A small model that answers yes/no questions on an image's attributes, trained from scratch.
Training: adamw at rate 0.0018, batches of 128.
Rows from block 12 of the image encoder of a small model that answers yes/no questions on an image's attributes, named by matrix and row number. Rows with one number belong to one neuron. Each number is 50 + 15 x the weight over its row's rms, rounded and kept within 0 to 99. All counts start at 0.
After each neuron's rows are labels from the 100 images, of 14976, where the neuron reaches its highest value: "responds to" is what is common among them. Only what is clearly more common there than usual is listed. The data: photos with spoken descriptions (Open Images, Localized Narratives).
# fc1: MLP up (encoder.blocks.12.mlp.fc1.weight, 256x128), inputs 0-127
# fc2: MLP down (encoder.blocks.12.mlp.fc2.weight, 128x256, transposed), outputs 0-127

fc1.186:31 40 27 20 76 72 26 32 57 62 47 31 33 61 30 59 60 54 25 59 31 40 54 47 40 45 85 30 25 34 33 55 22 25 38 55 27 57 54 45 55 44 35 37 44 44 50 35 49 32 38 47 39 63 28 53 33 34 41 65 30 36 48 57 30 70 27 54 40 58 41 45 48 38 58 34 35 50 44 57 66 58 59 43 68 42 36 90 35 29 38 37 27 61 47 45 51 60 55 38 41 60 67 53 85 48 57 21 43 26 38 39 66 54 46 32 57 48 46 62 13 42 56 29 45 41 56 69
fc2.186:47 25 49 56 55 20 49 68 43 56 39 71 48 59 42 46 42 53 47 54 51 09 54 62 62 52 48 68 44 05 79 59 55 34 62 64 64 48 58 75 51 44 49 34 73 54 59 66 63 51 66 56 60 73 72 53 41 25 37 54 50 39 59 31 55 48 68 49 65 36 25 58 59 38 45 37 48 55 74 60 67 30 49 27 33 60 39 93 56 31 50 57 63 45 27 75 66 63 54 38 60 16 59 53 49 37 57 62 06 41 49 53 46 42 54 51 65 32 57 50 62 42 45 52 39 18 49 76
responds to: text has "wall"; text has "table"

fc1.2:35 51 47 40 50 81 75 48 45 30 54 82 64 43 35 56 68 46 56 38 57 52 36 73 45 65 35 46 98 43 20 37 50 55 03 54 50 45 32 28 57 50 22 28 39 40 55 34 56 55 48 54 70 43 40 45 45 42 28 53 42 46 64 61 60 49 50 56 64 57 41 36 64 26 53 38 50 63 49 47 50 34 52 43 44 48 50 48 56 61 31 53 43 68 48 33 66 45 38 48 43 51 61 53 00 38 65 31 39 71 53 75 50 33 40 50 35 46 47 52 50 86 72 25 49 28 46 48
fc2.2:65 32 42 41 45 66 68 57 18 53 67 45 66 40 35 77 66 30 52 54 44 40 41 06 60 59 41 57 51 89 28 61 42 40 11 55 54 25 45 41 58 54 49 65 58 32 42 27 36 29 56 42 38 56 42 66 67 37 41 22 47 56 47 57 65 67 71 65 44 37 27 63 57 41 56 47 49 58 33 56 63 28 34 43 57 31 56 37 81 65 39 40 52 43 52 48 50 37 28 49 60 67 67 50 68 70 56 29 60 56 83 72 61 38 30 56 30 64 30 56 45 61 26 59 39 71 50 44
responds to: text has "sky"; text has "trees"; text has "buildings"; text has "road"

fc1.60:39 43 55 33 52 83 73 49 64 37 37 51 80 39 49 38 71 46 84 47 56 77 22 39 63 44 52 53 58 53 32 46 42 55 41 61 73 60 65 47 49 51 42 70 00 50 38 40 62 47 51 49 47 30 57 35 63 42 46 53 44 40 63 57 56 54 50 39 57 48 51 44 64 21 47 63 52 52 48 38 47 42 23 48 50 58 06 51 53 55 54 53 36 45 76 30 67 37 53 72 38 65 54 56 00 41 58 46 19 46 65 42 67 34 48 64 65 25 41 55 19 67 60 49 50 36 50 58
fc2.60:48 60 46 12 56 57 57 58 27 44 48 33 69 51 44 91 33 52 47 43 54 57 25 05 72 53 39 49 35 83 49 42 56 52 36 58 30 49 62 66 53 61 55 63 36 62 43 29 49 34 57 48 36 32 37 32 28 47 41 58 44 50 58 46 64 71 64 50 31 25 52 51 62 37 61 30 11 48 46 40 47 50 44 24 53 37 46 57 62 53 49 47 27 45 57 56 58 41 38 53 49 41 57 48 29 55 50 61 42 65 64 46 37 25 33 51 59 88 18 55 31 45 53 38 38 87 59 14
responds to: text has "trees"; text has "sky"; text has "road"; text has "grass"

fc1.193:32 54 50 69 82 80 63 50 54 41 47 70 27 52 37 74 32 30 50 75 43 43 33 18 62 52 69 48 76 57 59 64 75 46 80 46 61 81 65 54 58 74 47 49 58 48 59 34 55 43 57 61 71 42 44 50 52 44 27 47 34 64 58 63 57 35 31 53 63 65 27 35 21 35 28 52 50 45 70 49 69 68 43 45 46 70 71 58 61 38 36 30 52 62 58 46 41 51 52 59 32 75 53 48 51 50 55 63 73 64 33 41 56 75 64 36 55 12 51 47 57 69 86 37 58 45 69 48
fc2.193:56 41 36 33 62 37 40 71 07 48 37 49 65 56 55 89 60 35 52 67 33 50 53 32 55 42 61 36 63 24 58 50 53 33 63 63 50 75 56 58 66 50 69 55 53 48 54 67 25 49 41 53 44 40 57 43 69 43 60 75 60 71 55 57 53 36 31 80 56 40 00 39 47 59 51 47 62 35 31 54 62 35 51 61 29 45 50 93 41 31 42 63 42 45 57 42 35 36 43 52 68 16 51 62 76 53 66 31 53 52 34 59 50 51 39 63 38 22 62 51 41 57 54 60 45 38 54 86
responds to: text has "water"

fc1.239:64 35 43 33 61 49 52 51 35 42 46 40 42 46 45 51 53 51 45 50 43 42 53 46 62 54 49 59 59 47 17 55 74 51 51 54 46 54 31 18 21 54 62 46 05 38 47 34 47 67 58 41 62 51 39 60 51 46 45 56 37 56 37 43 52 56 50 21 52 49 48 80 52 31 44 78 51 68 49 29 11 32 55 68 11 67 00 35 31 41 66 56 43 42 51 32 56 26 45 34 52 36 54 58 21 59 61 46 18 53 41 59 37 40 47 43 20 51 42 45 62 51 52 40 34 47 55 17
fc2.239:49 34 46 50 47 66 53 50 15 64 43 61 48 48 60 67 55 48 54 82 61 63 51 53 66 41 52 44 53 69 51 31 56 62 59 48 46 40 56 69 21 54 49 70 36 54 49 30 44 53 51 61 34 65 70 93 60 45 53 61 50 29 64 55 73 82 55 40 40 17 08 29 68 57 58 57 44 65 39 50 41 05 61 34 46 45 52 84 59 57 41 56 52 46 63 65 58 62 49 64 59 24 69 47 35 62 65 74 58 63 48 91 43 56 56 44 61 74 34 47 47 41 43 69 58 67 34 46
responds to: text has "trees"; text has "sky"; text has "road"; text has "buildings"

fc1.191:53 57 26 89 62 68 57 40 61 42 54 75 86 52 43 52 70 56 40 40 39 39 42 44 38 59 63 56 30 33 42 57 42 49 42 38 59 24 59 44 44 39 53 38 37 44 59 61 74 68 72 59 41 16 55 58 60 35 45 35 59 20 59 70 61 62 63 53 47 33 51 42 54 79 37 43 37 28 47 69 40 33 28 47 45 43 34 47 60 65 35 48 64 41 34 45 65 60 41 31 56 57 50 67 00 15 29 53 31 55 55 53 38 46 57 49 73 77 52 46 56 59 45 52 63 47 57 33
fc2.191:64 44 76 56 50 76 30 45 19 77 49 21 68 60 40 97 51 54 56 56 78 25 54 21 82 53 50 47 61 99 56 34 45 62 30 57 37 50 68 49 59 72 57 55 46 62 47 48 47 60 56 65 48 49 64 62 46 45 37 54 47 58 42 60 59 61 45 59 35 49 67 32 65 64 58 77 51 41 61 30 58 63 54 49 55 53 59 34 58 52 61 50 61 50 59 53 52 54 30 61 51 93 54 52 51 69 52 63 51 61 65 36 65 33 41 41 12 72 46 56 48 41 49 61 35 83 54 56
responds to: text has "sky"; text has "trees"; text has "buildings"; text has "road"

fc1.95:34 46 36 33 83 72 30 69 36 09 67 57 38 45 81 45 20 51 51 29 31 28 48 39 59 69 60 39 20 17 49 63 56 53 50 32 22 38 55 48 56 63 46 42 56 56 27 54 28 45 35 44 26 53 31 39 48 59 47 49 65 44 35 26 51 43 59 42 47 37 49 44 63 51 47 47 59 45 51 30 56 60 15 62 52 36 32 32 40 50 59 51 42 40 50 31 64 32 75 51 33 55 60 43 93 22 61 61 35 39 54 46 47 46 40 41 57 63 33 45 51 33 19 56 61 41 25 66
fc2.95:32 66 45 49 55 45 71 50 30 59 61 42 53 46 63 46 52 13 44 67 37 58 46 00 56 48 29 38 50 17 55 63 63 43 59 44 61 66 71 61 61 56 26 52 54 43 59 60 56 46 55 43 39 33 24 39 44 66 48 26 49 60 55 37 44 21 43 19 62 59 18 29 53 40 55 63 29 35 43 49 47 38 28 31 51 59 48 55 67 69 25 57 45 43 60 41 55 53 49 44 16 66 47 47 30 51 55 54 32 36 58 50 56 36 22 60 48 39 27 56 53 64 43 51 50 78 51 54
responds to: text has "sky"

fc1.30:51 55 46 49 64 94 54 50 58 29 37 45 82 68 45 72 59 51 96 67 60 47 67 43 80 53 43 56 60 60 54 40 31 48 39 52 73 55 44 77 64 40 31 41 17 34 62 28 54 43 45 28 46 60 57 36 69 58 17 49 43 69 54 27 54 53 35 24 57 35 47 39 53 15 51 70 71 54 44 54 43 56 48 36 65 54 43 77 32 53 46 51 37 53 74 36 53 46 55 58 49 64 49 59 14 68 48 74 38 63 58 62 51 34 63 54 69 56 43 56 83 50 63 42 30 38 42 51
fc2.30:34 40 41 19 57 43 29 39 38 61 51 25 47 68 35 78 28 38 25 57 47 68 58 25 46 37 46 45 72 56 55 62 34 55 41 61 40 63 43 42 87 67 48 41 28 53 52 56 48 11 58 60 55 72 52 53 15 26 49 49 63 33 44 55 62 47 43 35 36 28 41 51 70 53 47 45 07 36 55 26 53 49 70 96 56 51 39 75 57 42 61 41 63 42 64 56 61 59 34 48 83 25 55 42 42 47 44 37 57 57 27 47 27 41 53 32 51 57 37 48 40 42 53 51 69 56 46 69
responds to: text has "trees"; text has "sky"

fc1.180:61 63 44 58 31 48 39 64 30 58 54 51 68 49 28 35 72 69 44 58 40 55 23 65 73 66 44 53 50 63 65 26 45 42 70 65 62 28 59 40 52 20 54 24 51 47 46 39 51 37 43 42 55 83 47 65 68 51 54 63 33 55 26 69 66 70 73 40 29 31 42 58 62 90 43 69 36 56 77 84 35 48 55 42 55 55 47 47 57 64 35 44 59 50 55 75 59 51 42 36 61 30 59 52 48 57 29 63 73 61 55 62 36 34 65 33 34 81 40 54 56 41 70 65 38 93 41 47
fc2.180:59 45 39 49 27 17 47 44 12 40 63 45 46 52 40 40 66 54 58 46 45 46 50 64 81 46 27 44 48 39 63 37 45 51 13 61 33 43 45 31 33 37 48 45 42 40 62 60 55 44 54 31 60 33 47 63 31 61 55 40 48 35 48 23 75 48 42 47 52 24 33 48 50 48 46 50 47 59 62 54 49 36 59 62 59 40 46 25 60 86 50 37 85 48 45 36 59 49 56 48 33 36 65 38 25 44 21 76 32 49 74 58 43 24 52 51 23 91 19 63 78 55 33 36 55 71 41 42
responds to: text has "lights"

fc1.219:54 43 54 22 99 54 73 57 31 34 44 62 49 29 35 44 29 74 62 25 44 64 53 51 58 60 29 60 36 77 49 57 46 44 50 30 46 25 34 48 40 61 51 50 49 43 49 38 25 57 36 37 34 49 64 13 68 44 66 63 42 45 39 42 71 72 62 39 52 50 25 49 37 39 54 52 33 60 36 30 42 39 44 50 34 23 53 44 40 63 41 61 43 41 45 39 74 40 16 57 36 37 70 35 94 51 59 40 51 53 39 48 53 67 38 52 26 35 87 57 46 44 30 48 46 48 52 68
fc2.219:65 42 59 00 49 23 68 62 10 73 49 55 53 46 56 54 68 58 54 49 46 42 34 00 67 51 16 52 62 37 43 70 42 36 53 55 46 69 53 55 40 58 49 55 68 45 68 63 51 26 37 34 49 34 52 30 58 53 41 39 56 69 47 32 34 44 40 23 57 37 30 24 49 54 57 35 62 56 43 53 47 34 52 35 56 47 46 71 53 52 43 52 47 28 62 46 39 42 59 50 43 37 43 42 41 50 53 43 26 39 40 62 69 31 22 55 45 35 60 46 47 52 50 80 22 83 66 23
responds to: text has "sky"; text has "trees"; text has "grass"; text has "buildings"

fc1.18:32 53 44 72 70 56 81 53 46 56 42 52 39 48 48 61 35 48 55 56 61 35 54 34 66 50 75 64 54 34 57 70 61 50 60 43 53 80 60 58 33 59 45 56 51 37 69 62 69 76 39 60 56 51 46 57 64 63 38 43 53 60 58 89 43 73 41 68 59 63 40 45 27 70 42 41 73 61 43 46 54 51 52 46 54 67 59 79 40 18 60 62 41 31 56 30 38 44 67 57 41 75 35 65 47 52 65 31 76 49 25 33 77 86 77 42 54 14 76 36 43 73 77 50 38 62 63 59
fc2.18:53 69 41 58 60 71 70 50 06 66 41 59 57 51 66 71 45 46 36 56 44 63 68 18 35 42 67 49 44 15 48 69 46 55 63 66 45 55 35 42 50 47 50 70 57 43 50 47 48 65 48 74 55 31 51 61 65 50 51 43 51 41 64 68 80 72 54 61 58 82 11 50 35 48 47 39 91 64 38 51 43 38 50 53 61 49 52 99 40 61 41 59 33 56 62 52 32 47 55 51 49 07 49 54 58 52 57 41 77 56 59 39 57 68 49 71 18 37 66 48 40 55 39 52 27 50 50 50
responds to: text has "white"; text has "color"

fc1.24:47 36 50 82 45 50 61 68 45 46 50 42 59 62 64 53 35 55 60 64 43 39 34 75 78 47 66 47 60 27 71 59 47 34 38 56 43 72 83 50 34 32 33 38 66 34 36 46 69 66 45 49 57 41 48 43 54 43 43 41 47 39 61 56 27 51 35 40 65 57 39 58 54 70 56 24 79 63 29 45 40 47 74 49 24 73 66 54 77 16 67 72 35 66 57 36 62 53 66 44 27 37 57 53 46 60 42 37 50 46 35 40 38 68 74 35 50 03 69 34 55 58 52 20 26 76 57 52
fc2.24:60 75 47 72 58 50 46 23 33 53 43 52 48 59 44 68 33 43 58 51 64 46 33 58 33 31 38 28 55 77 41 61 31 34 63 45 47 39 35 75 41 37 50 47 63 48 56 42 59 68 54 43 55 33 47 80 60 53 16 43 38 45 52 76 48 42 67 57 63 48 39 37 57 34 20 47 99 49 55 43 72 49 39 47 48 60 61 70 46 60 56 66 25 59 52 45 18 37 48 52 41 19 49 69 71 56 38 40 80 53 79 34 58 69 79 74 47 42 77 50 37 47 55 57 26 29 54 67
responds to: text has "white"

fc1.101:34 61 49 60 48 69 63 43 52 47 59 50 09 71 27 60 21 56 60 71 55 25 37 35 52 37 64 37 50 22 59 58 58 32 66 33 46 76 59 35 51 48 33 39 59 40 54 55 62 69 52 53 64 35 50 41 27 48 54 38 47 45 34 75 61 99 37 65 65 62 47 54 39 56 47 42 72 55 67 40 53 41 45 52 48 82 49 99 36 28 47 64 41 64 39 36 57 53 35 66 46 55 46 67 51 40 64 43 72 40 60 54 38 71 41 57 44 35 65 71 33 48 80 48 42 57 42 31
fc2.101:45 43 47 57 48 56 63 61 05 43 56 47 37 54 55 49 52 36 59 50 39 35 54 00 49 47 54 63 54 11 56 67 47 55 49 38 49 62 57 46 50 44 68 46 35 60 51 48 30 44 55 62 52 39 61 42 66 48 54 67 47 55 48 47 62 48 42 52 49 34 00 55 52 48 67 31 59 54 48 52 62 16 79 36 65 39 40 74 51 56 42 24 41 39 35 52 45 48 58 47 63 14 30 46 41 40 68 50 40 46 43 53 66 49 32 32 17 33 27 53 33 49 55 46 60 41 61 66
responds to: text has "text"

fc1.106:62 62 50 68 44 61 71 49 50 60 40 73 54 55 43 58 49 45 76 50 27 51 51 71 93 41 85 45 45 26 49 36 51 30 43 58 65 69 65 36 38 50 47 75 60 28 58 59 58 59 32 67 79 45 43 30 54 66 34 42 47 52 79 88 45 62 64 53 65 55 47 50 50 77 61 60 77 70 25 58 43 49 63 44 56 60 72 57 60 48 37 83 33 62 63 42 50 57 57 48 38 58 50 59 43 48 79 39 55 27 55 38 48 62 56 51 56 12 83 65 50 52 55 41 16 60 59 48
fc2.106:39 69 40 50 56 79 47 49 27 72 45 62 56 45 57 86 39 40 44 47 38 41 55 38 38 65 67 52 66 82 39 49 56 46 29 37 51 33 52 43 66 56 56 57 65 38 52 59 47 46 40 66 47 45 44 65 56 52 58 62 59 61 51 93 32 49 79 39 53 68 32 50 39 51 47 46 99 58 53 50 44 23 39 72 60 48 39 84 49 40 43 48 29 46 37 50 35 40 55 66 70 28 65 49 57 50 50 29 70 73 47 37 45 51 50 62 19 68 51 62 34 54 41 51 56 00 57 67
responds to: text has "white"; text has "color"

fc1.94:70 41 45 63 52 38 59 59 46 47 15 72 55 23 48 54 49 30 67 62 56 48 56 59 74 60 50 53 65 61 41 73 55 41 52 55 58 51 43 49 35 69 55 71 40 44 47 32 47 82 31 47 53 48 47 41 66 45 41 46 43 62 49 24 53 33 25 32 51 44 37 34 02 77 56 64 92 35 40 25 49 09 62 36 44 48 51 64 58 38 46 41 55 61 57 51 66 27 64 60 37 27 41 23 17 48 62 54 45 56 32 54 35 72 41 41 52 22 60 61 63 68 51 42 69 41 31 48
fc2.94:59 50 22 63 42 87 50 60 00 44 44 53 50 40 66 88 58 55 26 48 62 30 54 29 52 49 43 44 38 81 35 56 49 30 32 39 57 35 52 55 46 40 70 59 50 53 25 77 50 62 43 58 44 58 52 47 67 40 64 52 51 43 52 68 55 99 37 38 52 36 00 64 54 50 38 37 37 43 52 44 56 33 50 42 72 49 57 66 45 44 52 42 42 49 63 50 50 29 39 51 64 22 54 48 69 66 42 26 59 48 58 61 43 63 52 41 21 48 43 59 55 55 54 52 51 36 60 48
responds to: text has "sky"

fc1.23:48 51 55 36 57 31 63 41 58 29 41 57 68 41 29 61 79 47 82 51 58 48 56 41 57 65 63 51 57 49 25 50 60 62 41 68 59 37 77 66 15 56 35 67 07 30 56 27 50 42 41 38 50 25 49 31 68 44 32 57 50 54 50 53 38 73 59 36 75 52 60 38 50 15 69 62 54 57 56 38 47 23 19 30 35 84 49 47 60 36 46 63 16 63 51 42 71 46 65 42 40 56 76 62 28 38 55 31 55 46 55 44 63 46 40 54 49 31 52 51 65 76 73 41 56 72 57 53
fc2.23:61 55 48 46 60 48 55 60 16 46 52 32 77 67 36 85 59 55 60 34 55 58 36 00 64 54 21 45 38 79 40 27 54 36 18 61 54 57 40 74 46 48 54 66 55 45 57 41 44 41 45 43 55 14 40 43 47 42 42 51 58 48 52 27 42 42 59 53 60 20 32 63 41 57 49 50 22 49 47 44 40 37 55 32 53 61 34 79 36 67 42 47 22 69 70 51 37 43 51 59 22 56 31 47 30 56 52 39 48 62 64 85 45 21 68 36 83 61 59 52 37 58 58 59 36 58 45 49
responds to: text has "trees"; text has "plants"

fc1.153:60 73 65 48 31 12 82 62 43 61 82 24 53 73 30 72 39 63 58 61 65 44 59 48 53 47 43 63 56 42 56 47 39 37 34 61 45 56 15 54 41 59 40 72 27 71 62 48 54 66 74 41 33 39 57 59 63 66 41 30 44 67 47 57 41 58 60 54 59 57 45 48 58 29 42 64 15 55 62 32 79 33 79 56 60 67 41 48 42 50 62 51 38 44 60 28 43 49 66 44 33 37 44 38 43 50 56 43 51 50 59 60 35 42 24 69 36 50 00 44 53 31 55 63 55 68 20 49
fc2.153:56 43 65 31 61 76 32 54 00 60 46 62 63 60 51 74 69 44 33 58 46 48 58 54 88 56 39 37 76 51 44 53 25 48 61 47 32 43 56 56 55 53 38 57 35 32 47 51 52 06 54 19 48 68 65 71 50 39 53 69 44 68 51 32 62 59 51 48 45 40 56 44 47 43 43 48 74 44 48 64 49 14 32 73 45 48 50 83 33 31 53 46 76 60 31 47 31 47 39 50 82 52 47 39 48 43 59 42 49 43 37 64 44 58 22 52 37 38 71 41 70 60 40 55 29 60 40 43
responds to: text has "grass"; text has "ground"

fc1.122:39 57 46 64 49 74 49 36 34 39 32 52 18 57 46 56 53 40 46 64 36 57 47 38 60 46 85 62 51 53 46 36 67 31 64 39 46 71 63 67 09 68 33 56 47 46 68 45 61 68 78 55 68 42 54 43 42 56 56 41 65 62 76 84 37 85 38 33 59 42 38 40 30 76 55 40 79 44 53 61 50 33 53 51 39 51 46 46 55 44 53 61 47 47 65 44 43 40 53 48 15 70 40 34 39 37 66 25 89 61 51 39 52 88 61 32 59 44 82 57 59 64 54 63 57 73 50 39
fc2.122:43 49 37 56 59 68 73 56 00 59 61 62 48 43 49 72 50 58 30 43 58 44 38 14 46 34 65 35 50 47 49 64 43 60 40 49 52 61 44 45 45 41 48 56 67 40 49 62 57 61 38 65 43 53 52 75 49 44 54 52 44 34 54 65 68 85 44 48 37 67 00 58 56 35 36 51 72 54 56 40 28 12 33 32 58 65 55 90 53 48 56 48 65 47 56 52 37 44 69 47 29 32 49 57 59 39 64 54 50 41 61 57 53 45 55 47 04 68 36 68 58 60 35 37 58 41 45 34
responds to: text has "white"; text has "color"

fc1.113:36 53 52 45 81 86 66 67 43 50 48 84 46 67 45 65 45 47 57 49 43 43 56 19 66 39 89 59 73 35 70 53 54 40 54 55 67 64 40 49 30 38 40 48 35 27 69 44 59 56 27 33 56 49 51 54 69 58 48 47 54 58 33 62 50 75 33 29 59 27 29 75 56 43 36 44 73 60 34 71 41 41 39 54 46 53 45 52 52 45 53 89 36 68 44 31 57 62 49 62 33 67 74 66 18 54 38 56 51 24 56 54 68 63 35 36 48 30 64 60 59 31 65 37 27 65 73 65
fc2.113:32 42 42 52 60 71 45 28 00 49 57 51 60 35 59 99 46 42 66 50 52 52 57 16 43 51 44 45 53 59 31 43 57 77 38 51 33 45 59 45 54 43 53 30 44 61 60 49 32 47 62 29 24 35 53 35 53 54 43 52 46 31 46 49 73 74 38 45 46 63 24 33 40 33 49 47 46 62 48 41 66 20 49 51 45 60 48 87 48 54 47 59 41 46 58 41 41 46 48 32 44 06 56 33 54 60 56 48 74 53 32 57 47 66 36 58 30 65 41 65 43 42 33 54 42 23 42 56
responds to: text has "white"; text has "color"

fc1.36:48 71 50 75 65 69 80 49 44 54 47 62 30 54 35 61 46 37 60 62 61 41 57 42 70 26 74 50 60 44 61 65 77 44 62 36 52 66 67 38 32 60 40 67 56 45 54 48 61 81 61 56 50 62 62 39 63 51 44 41 48 52 63 78 46 79 36 69 67 63 38 45 37 68 27 38 77 63 50 39 43 44 46 43 56 67 36 58 28 31 69 69 48 57 56 28 39 58 67 72 39 62 39 66 48 53 74 45 77 51 34 52 65 79 79 50 61 10 79 50 42 74 79 65 43 63 65 43
fc2.36:52 75 46 57 52 67 69 62 05 62 61 52 52 51 56 77 53 56 42 40 46 71 58 32 34 51 68 63 47 32 55 83 41 37 62 61 32 55 51 55 34 41 54 51 49 48 58 49 55 70 46 73 52 47 39 50 61 55 62 50 39 47 56 84 67 75 61 72 45 73 22 47 47 51 42 46 86 56 42 59 47 51 47 55 51 51 51 94 49 61 57 58 40 53 59 51 32 47 55 51 71 14 46 58 55 42 52 64 99 49 49 45 64 65 60 67 23 49 60 60 21 50 65 49 43 15 59 54
responds to: text has "color"; text has "white"

fc1.8:36 35 36 21 46 73 70 48 81 22 47 56 52 51 43 26 63 52 59 58 57 69 25 48 50 48 52 40 58 53 37 49 48 48 58 57 62 32 49 50 58 60 40 66 21 49 62 07 56 46 43 56 51 35 56 42 73 49 42 27 34 44 59 54 63 41 43 16 44 40 47 49 63 27 55 56 32 77 38 44 56 55 45 64 45 56 22 46 50 61 39 45 18 40 64 40 44 60 50 61 34 48 48 60 00 35 56 46 42 34 57 66 49 33 60 49 58 20 71 65 36 77 66 35 57 49 34 51
fc2.8:52 62 33 26 43 65 49 63 24 50 44 32 38 54 56 85 44 44 60 32 55 39 43 13 71 57 37 51 54 74 33 39 42 56 28 50 44 22 47 67 55 61 40 52 52 36 49 38 33 32 61 45 39 50 62 55 41 63 64 52 64 61 47 47 49 91 63 54 18 39 58 54 43 51 58 28 17 49 75 37 54 46 46 13 56 54 48 52 68 32 50 51 71 45 42 37 35 41 53 49 34 47 53 66 55 41 40 43 73 41 47 46 42 37 39 48 59 83 36 29 30 51 54 42 53 99 54 08
responds to: text has "sky"; text has "trees"; text has "buildings"; text has "road"

fc1.126:58 59 41 78 69 29 40 35 57 57 37 36 29 64 11 59 87 39 53 69 63 52 49 25 63 49 35 45 52 41 45 40 38 40 42 42 63 46 44 54 49 52 47 41 44 58 07 22 48 60 45 55 34 59 24 56 58 35 72 39 30 41 49 37 64 56 59 17 36 55 42 71 43 44 70 50 32 64 54 77 35 52 77 50 49 52 15 55 53 43 70 30 31 56 51 42 65 55 35 47 59 62 55 54 43 72 21 46 41 72 59 70 62 14 45 45 31 60 30 67 42 53 56 42 74 31 52 51
fc2.126:62 46 41 41 42 58 57 43 00 43 49 67 43 48 46 76 62 53 49 43 66 06 62 35 65 47 59 38 46 45 48 61 45 42 40 48 29 34 37 62 56 51 49 52 42 41 40 59 51 45 35 46 83 67 64 43 67 47 53 49 48 67 38 52 69 53 48 62 33 26 01 58 56 52 56 50 52 48 33 42 64 00 65 33 61 65 42 84 55 63 31 60 56 51 55 54 50 43 49 34 29 26 53 53 75 50 55 41 59 60 44 65 44 38 40 58 16 57 59 56 71 60 50 40 51 52 53 54
responds to: text has "woman"

fc1.33:21 25 31 34 15 65 59 34 49 30 61 46 43 72 47 65 58 37 48 55 36 60 52 35 57 50 26 38 60 20 44 57 72 26 33 37 71 36 41 83 66 57 67 28 41 34 55 39 48 70 53 29 42 40 48 40 60 58 59 43 33 51 49 19 36 57 37 28 40 36 36 51 50 62 51 49 20 46 62 40 68 32 31 40 54 47 44 60 53 58 30 38 24 70 38 47 76 37 41 50 65 33 56 43 02 53 49 53 38 53 52 71 54 18 29 51 45 64 63 47 35 54 38 41 63 41 29 44
fc2.33:48 50 50 50 26 59 60 47 00 69 60 64 68 55 48 83 59 62 43 44 40 32 51 37 72 26 33 48 71 54 54 50 46 47 39 67 24 40 54 44 41 46 70 58 44 53 71 49 42 37 50 67 56 52 65 41 40 51 64 47 57 52 51 85 56 77 54 57 39 43 25 50 57 48 62 60 41 47 71 57 51 01 56 55 41 29 37 83 39 59 61 51 42 50 52 55 33 54 48 50 66 59 37 61 61 27 61 57 43 49 43 60 61 50 36 47 21 43 35 54 52 43 56 44 48 62 56 13
responds to: text has "sky"; text has "trees"; text has "buildings"

fc1.77:42 58 54 79 59 76 51 49 35 54 50 65 38 34 48 54 34 11 45 71 55 44 57 60 74 48 69 33 65 35 75 63 35 33 71 47 55 61 69 47 29 55 60 57 53 45 74 58 45 66 52 67 40 46 67 67 61 47 46 38 38 67 50 49 59 65 34 49 58 61 29 15 11 99 47 27 59 41 51 44 42 45 43 32 59 38 57 75 36 30 62 42 61 65 46 43 43 40 50 52 40 30 43 38 35 51 52 40 66 55 44 39 53 79 58 42 55 17 67 29 69 67 73 66 65 67 50 37
fc2.77:58 68 40 41 52 66 76 54 01 43 47 41 56 43 49 86 28 31 76 40 42 40 25 47 34 40 68 59 65 72 46 49 70 43 28 41 33 34 47 64 53 41 29 66 44 50 62 52 42 57 46 52 32 30 56 52 66 47 60 40 40 53 74 56 42 71 41 61 40 48 14 36 38 55 30 42 34 44 41 39 55 25 46 58 52 62 38 83 45 38 38 67 33 60 49 50 42 47 77 68 41 23 64 59 62 52 75 22 86 47 61 48 53 58 45 59 22 49 76 43 28 49 56 51 54 29 36 44
responds to: text has "color"

fc1.125:39 60 55 61 40 59 63 78 58 58 40 84 62 45 47 37 71 58 52 33 32 47 54 59 66 44 79 37 71 40 27 58 49 28 48 53 75 98 58 47 38 40 52 44 46 21 62 34 75 44 49 42 57 39 50 25 46 58 38 41 47 42 58 71 45 72 59 67 70 62 53 64 24 68 46 49 87 56 43 46 30 27 54 29 41 57 54 62 47 31 52 74 32 57 48 39 57 52 60 52 38 66 79 57 36 37 86 38 51 37 56 55 54 77 41 54 41 24 77 70 58 52 50 54 30 58 70 61
fc2.125:40 36 39 53 31 63 33 34 23 50 52 50 69 46 43 99 54 45 60 51 65 73 49 46 45 53 47 50 63 77 36 50 44 49 41 50 63 42 60 53 76 28 41 61 40 44 45 52 55 16 65 38 36 35 57 54 50 44 37 39 42 45 51 79 69 57 50 46 47 48 08 56 52 56 55 42 94 45 46 43 58 06 63 46 59 55 42 59 40 68 36 25 44 30 40 46 50 48 36 47 66 32 53 76 47 42 44 53 87 29 68 30 50 36 36 46 34 62 54 44 48 37 52 55 66 07 29 44
responds to: text has "white"; text has "color"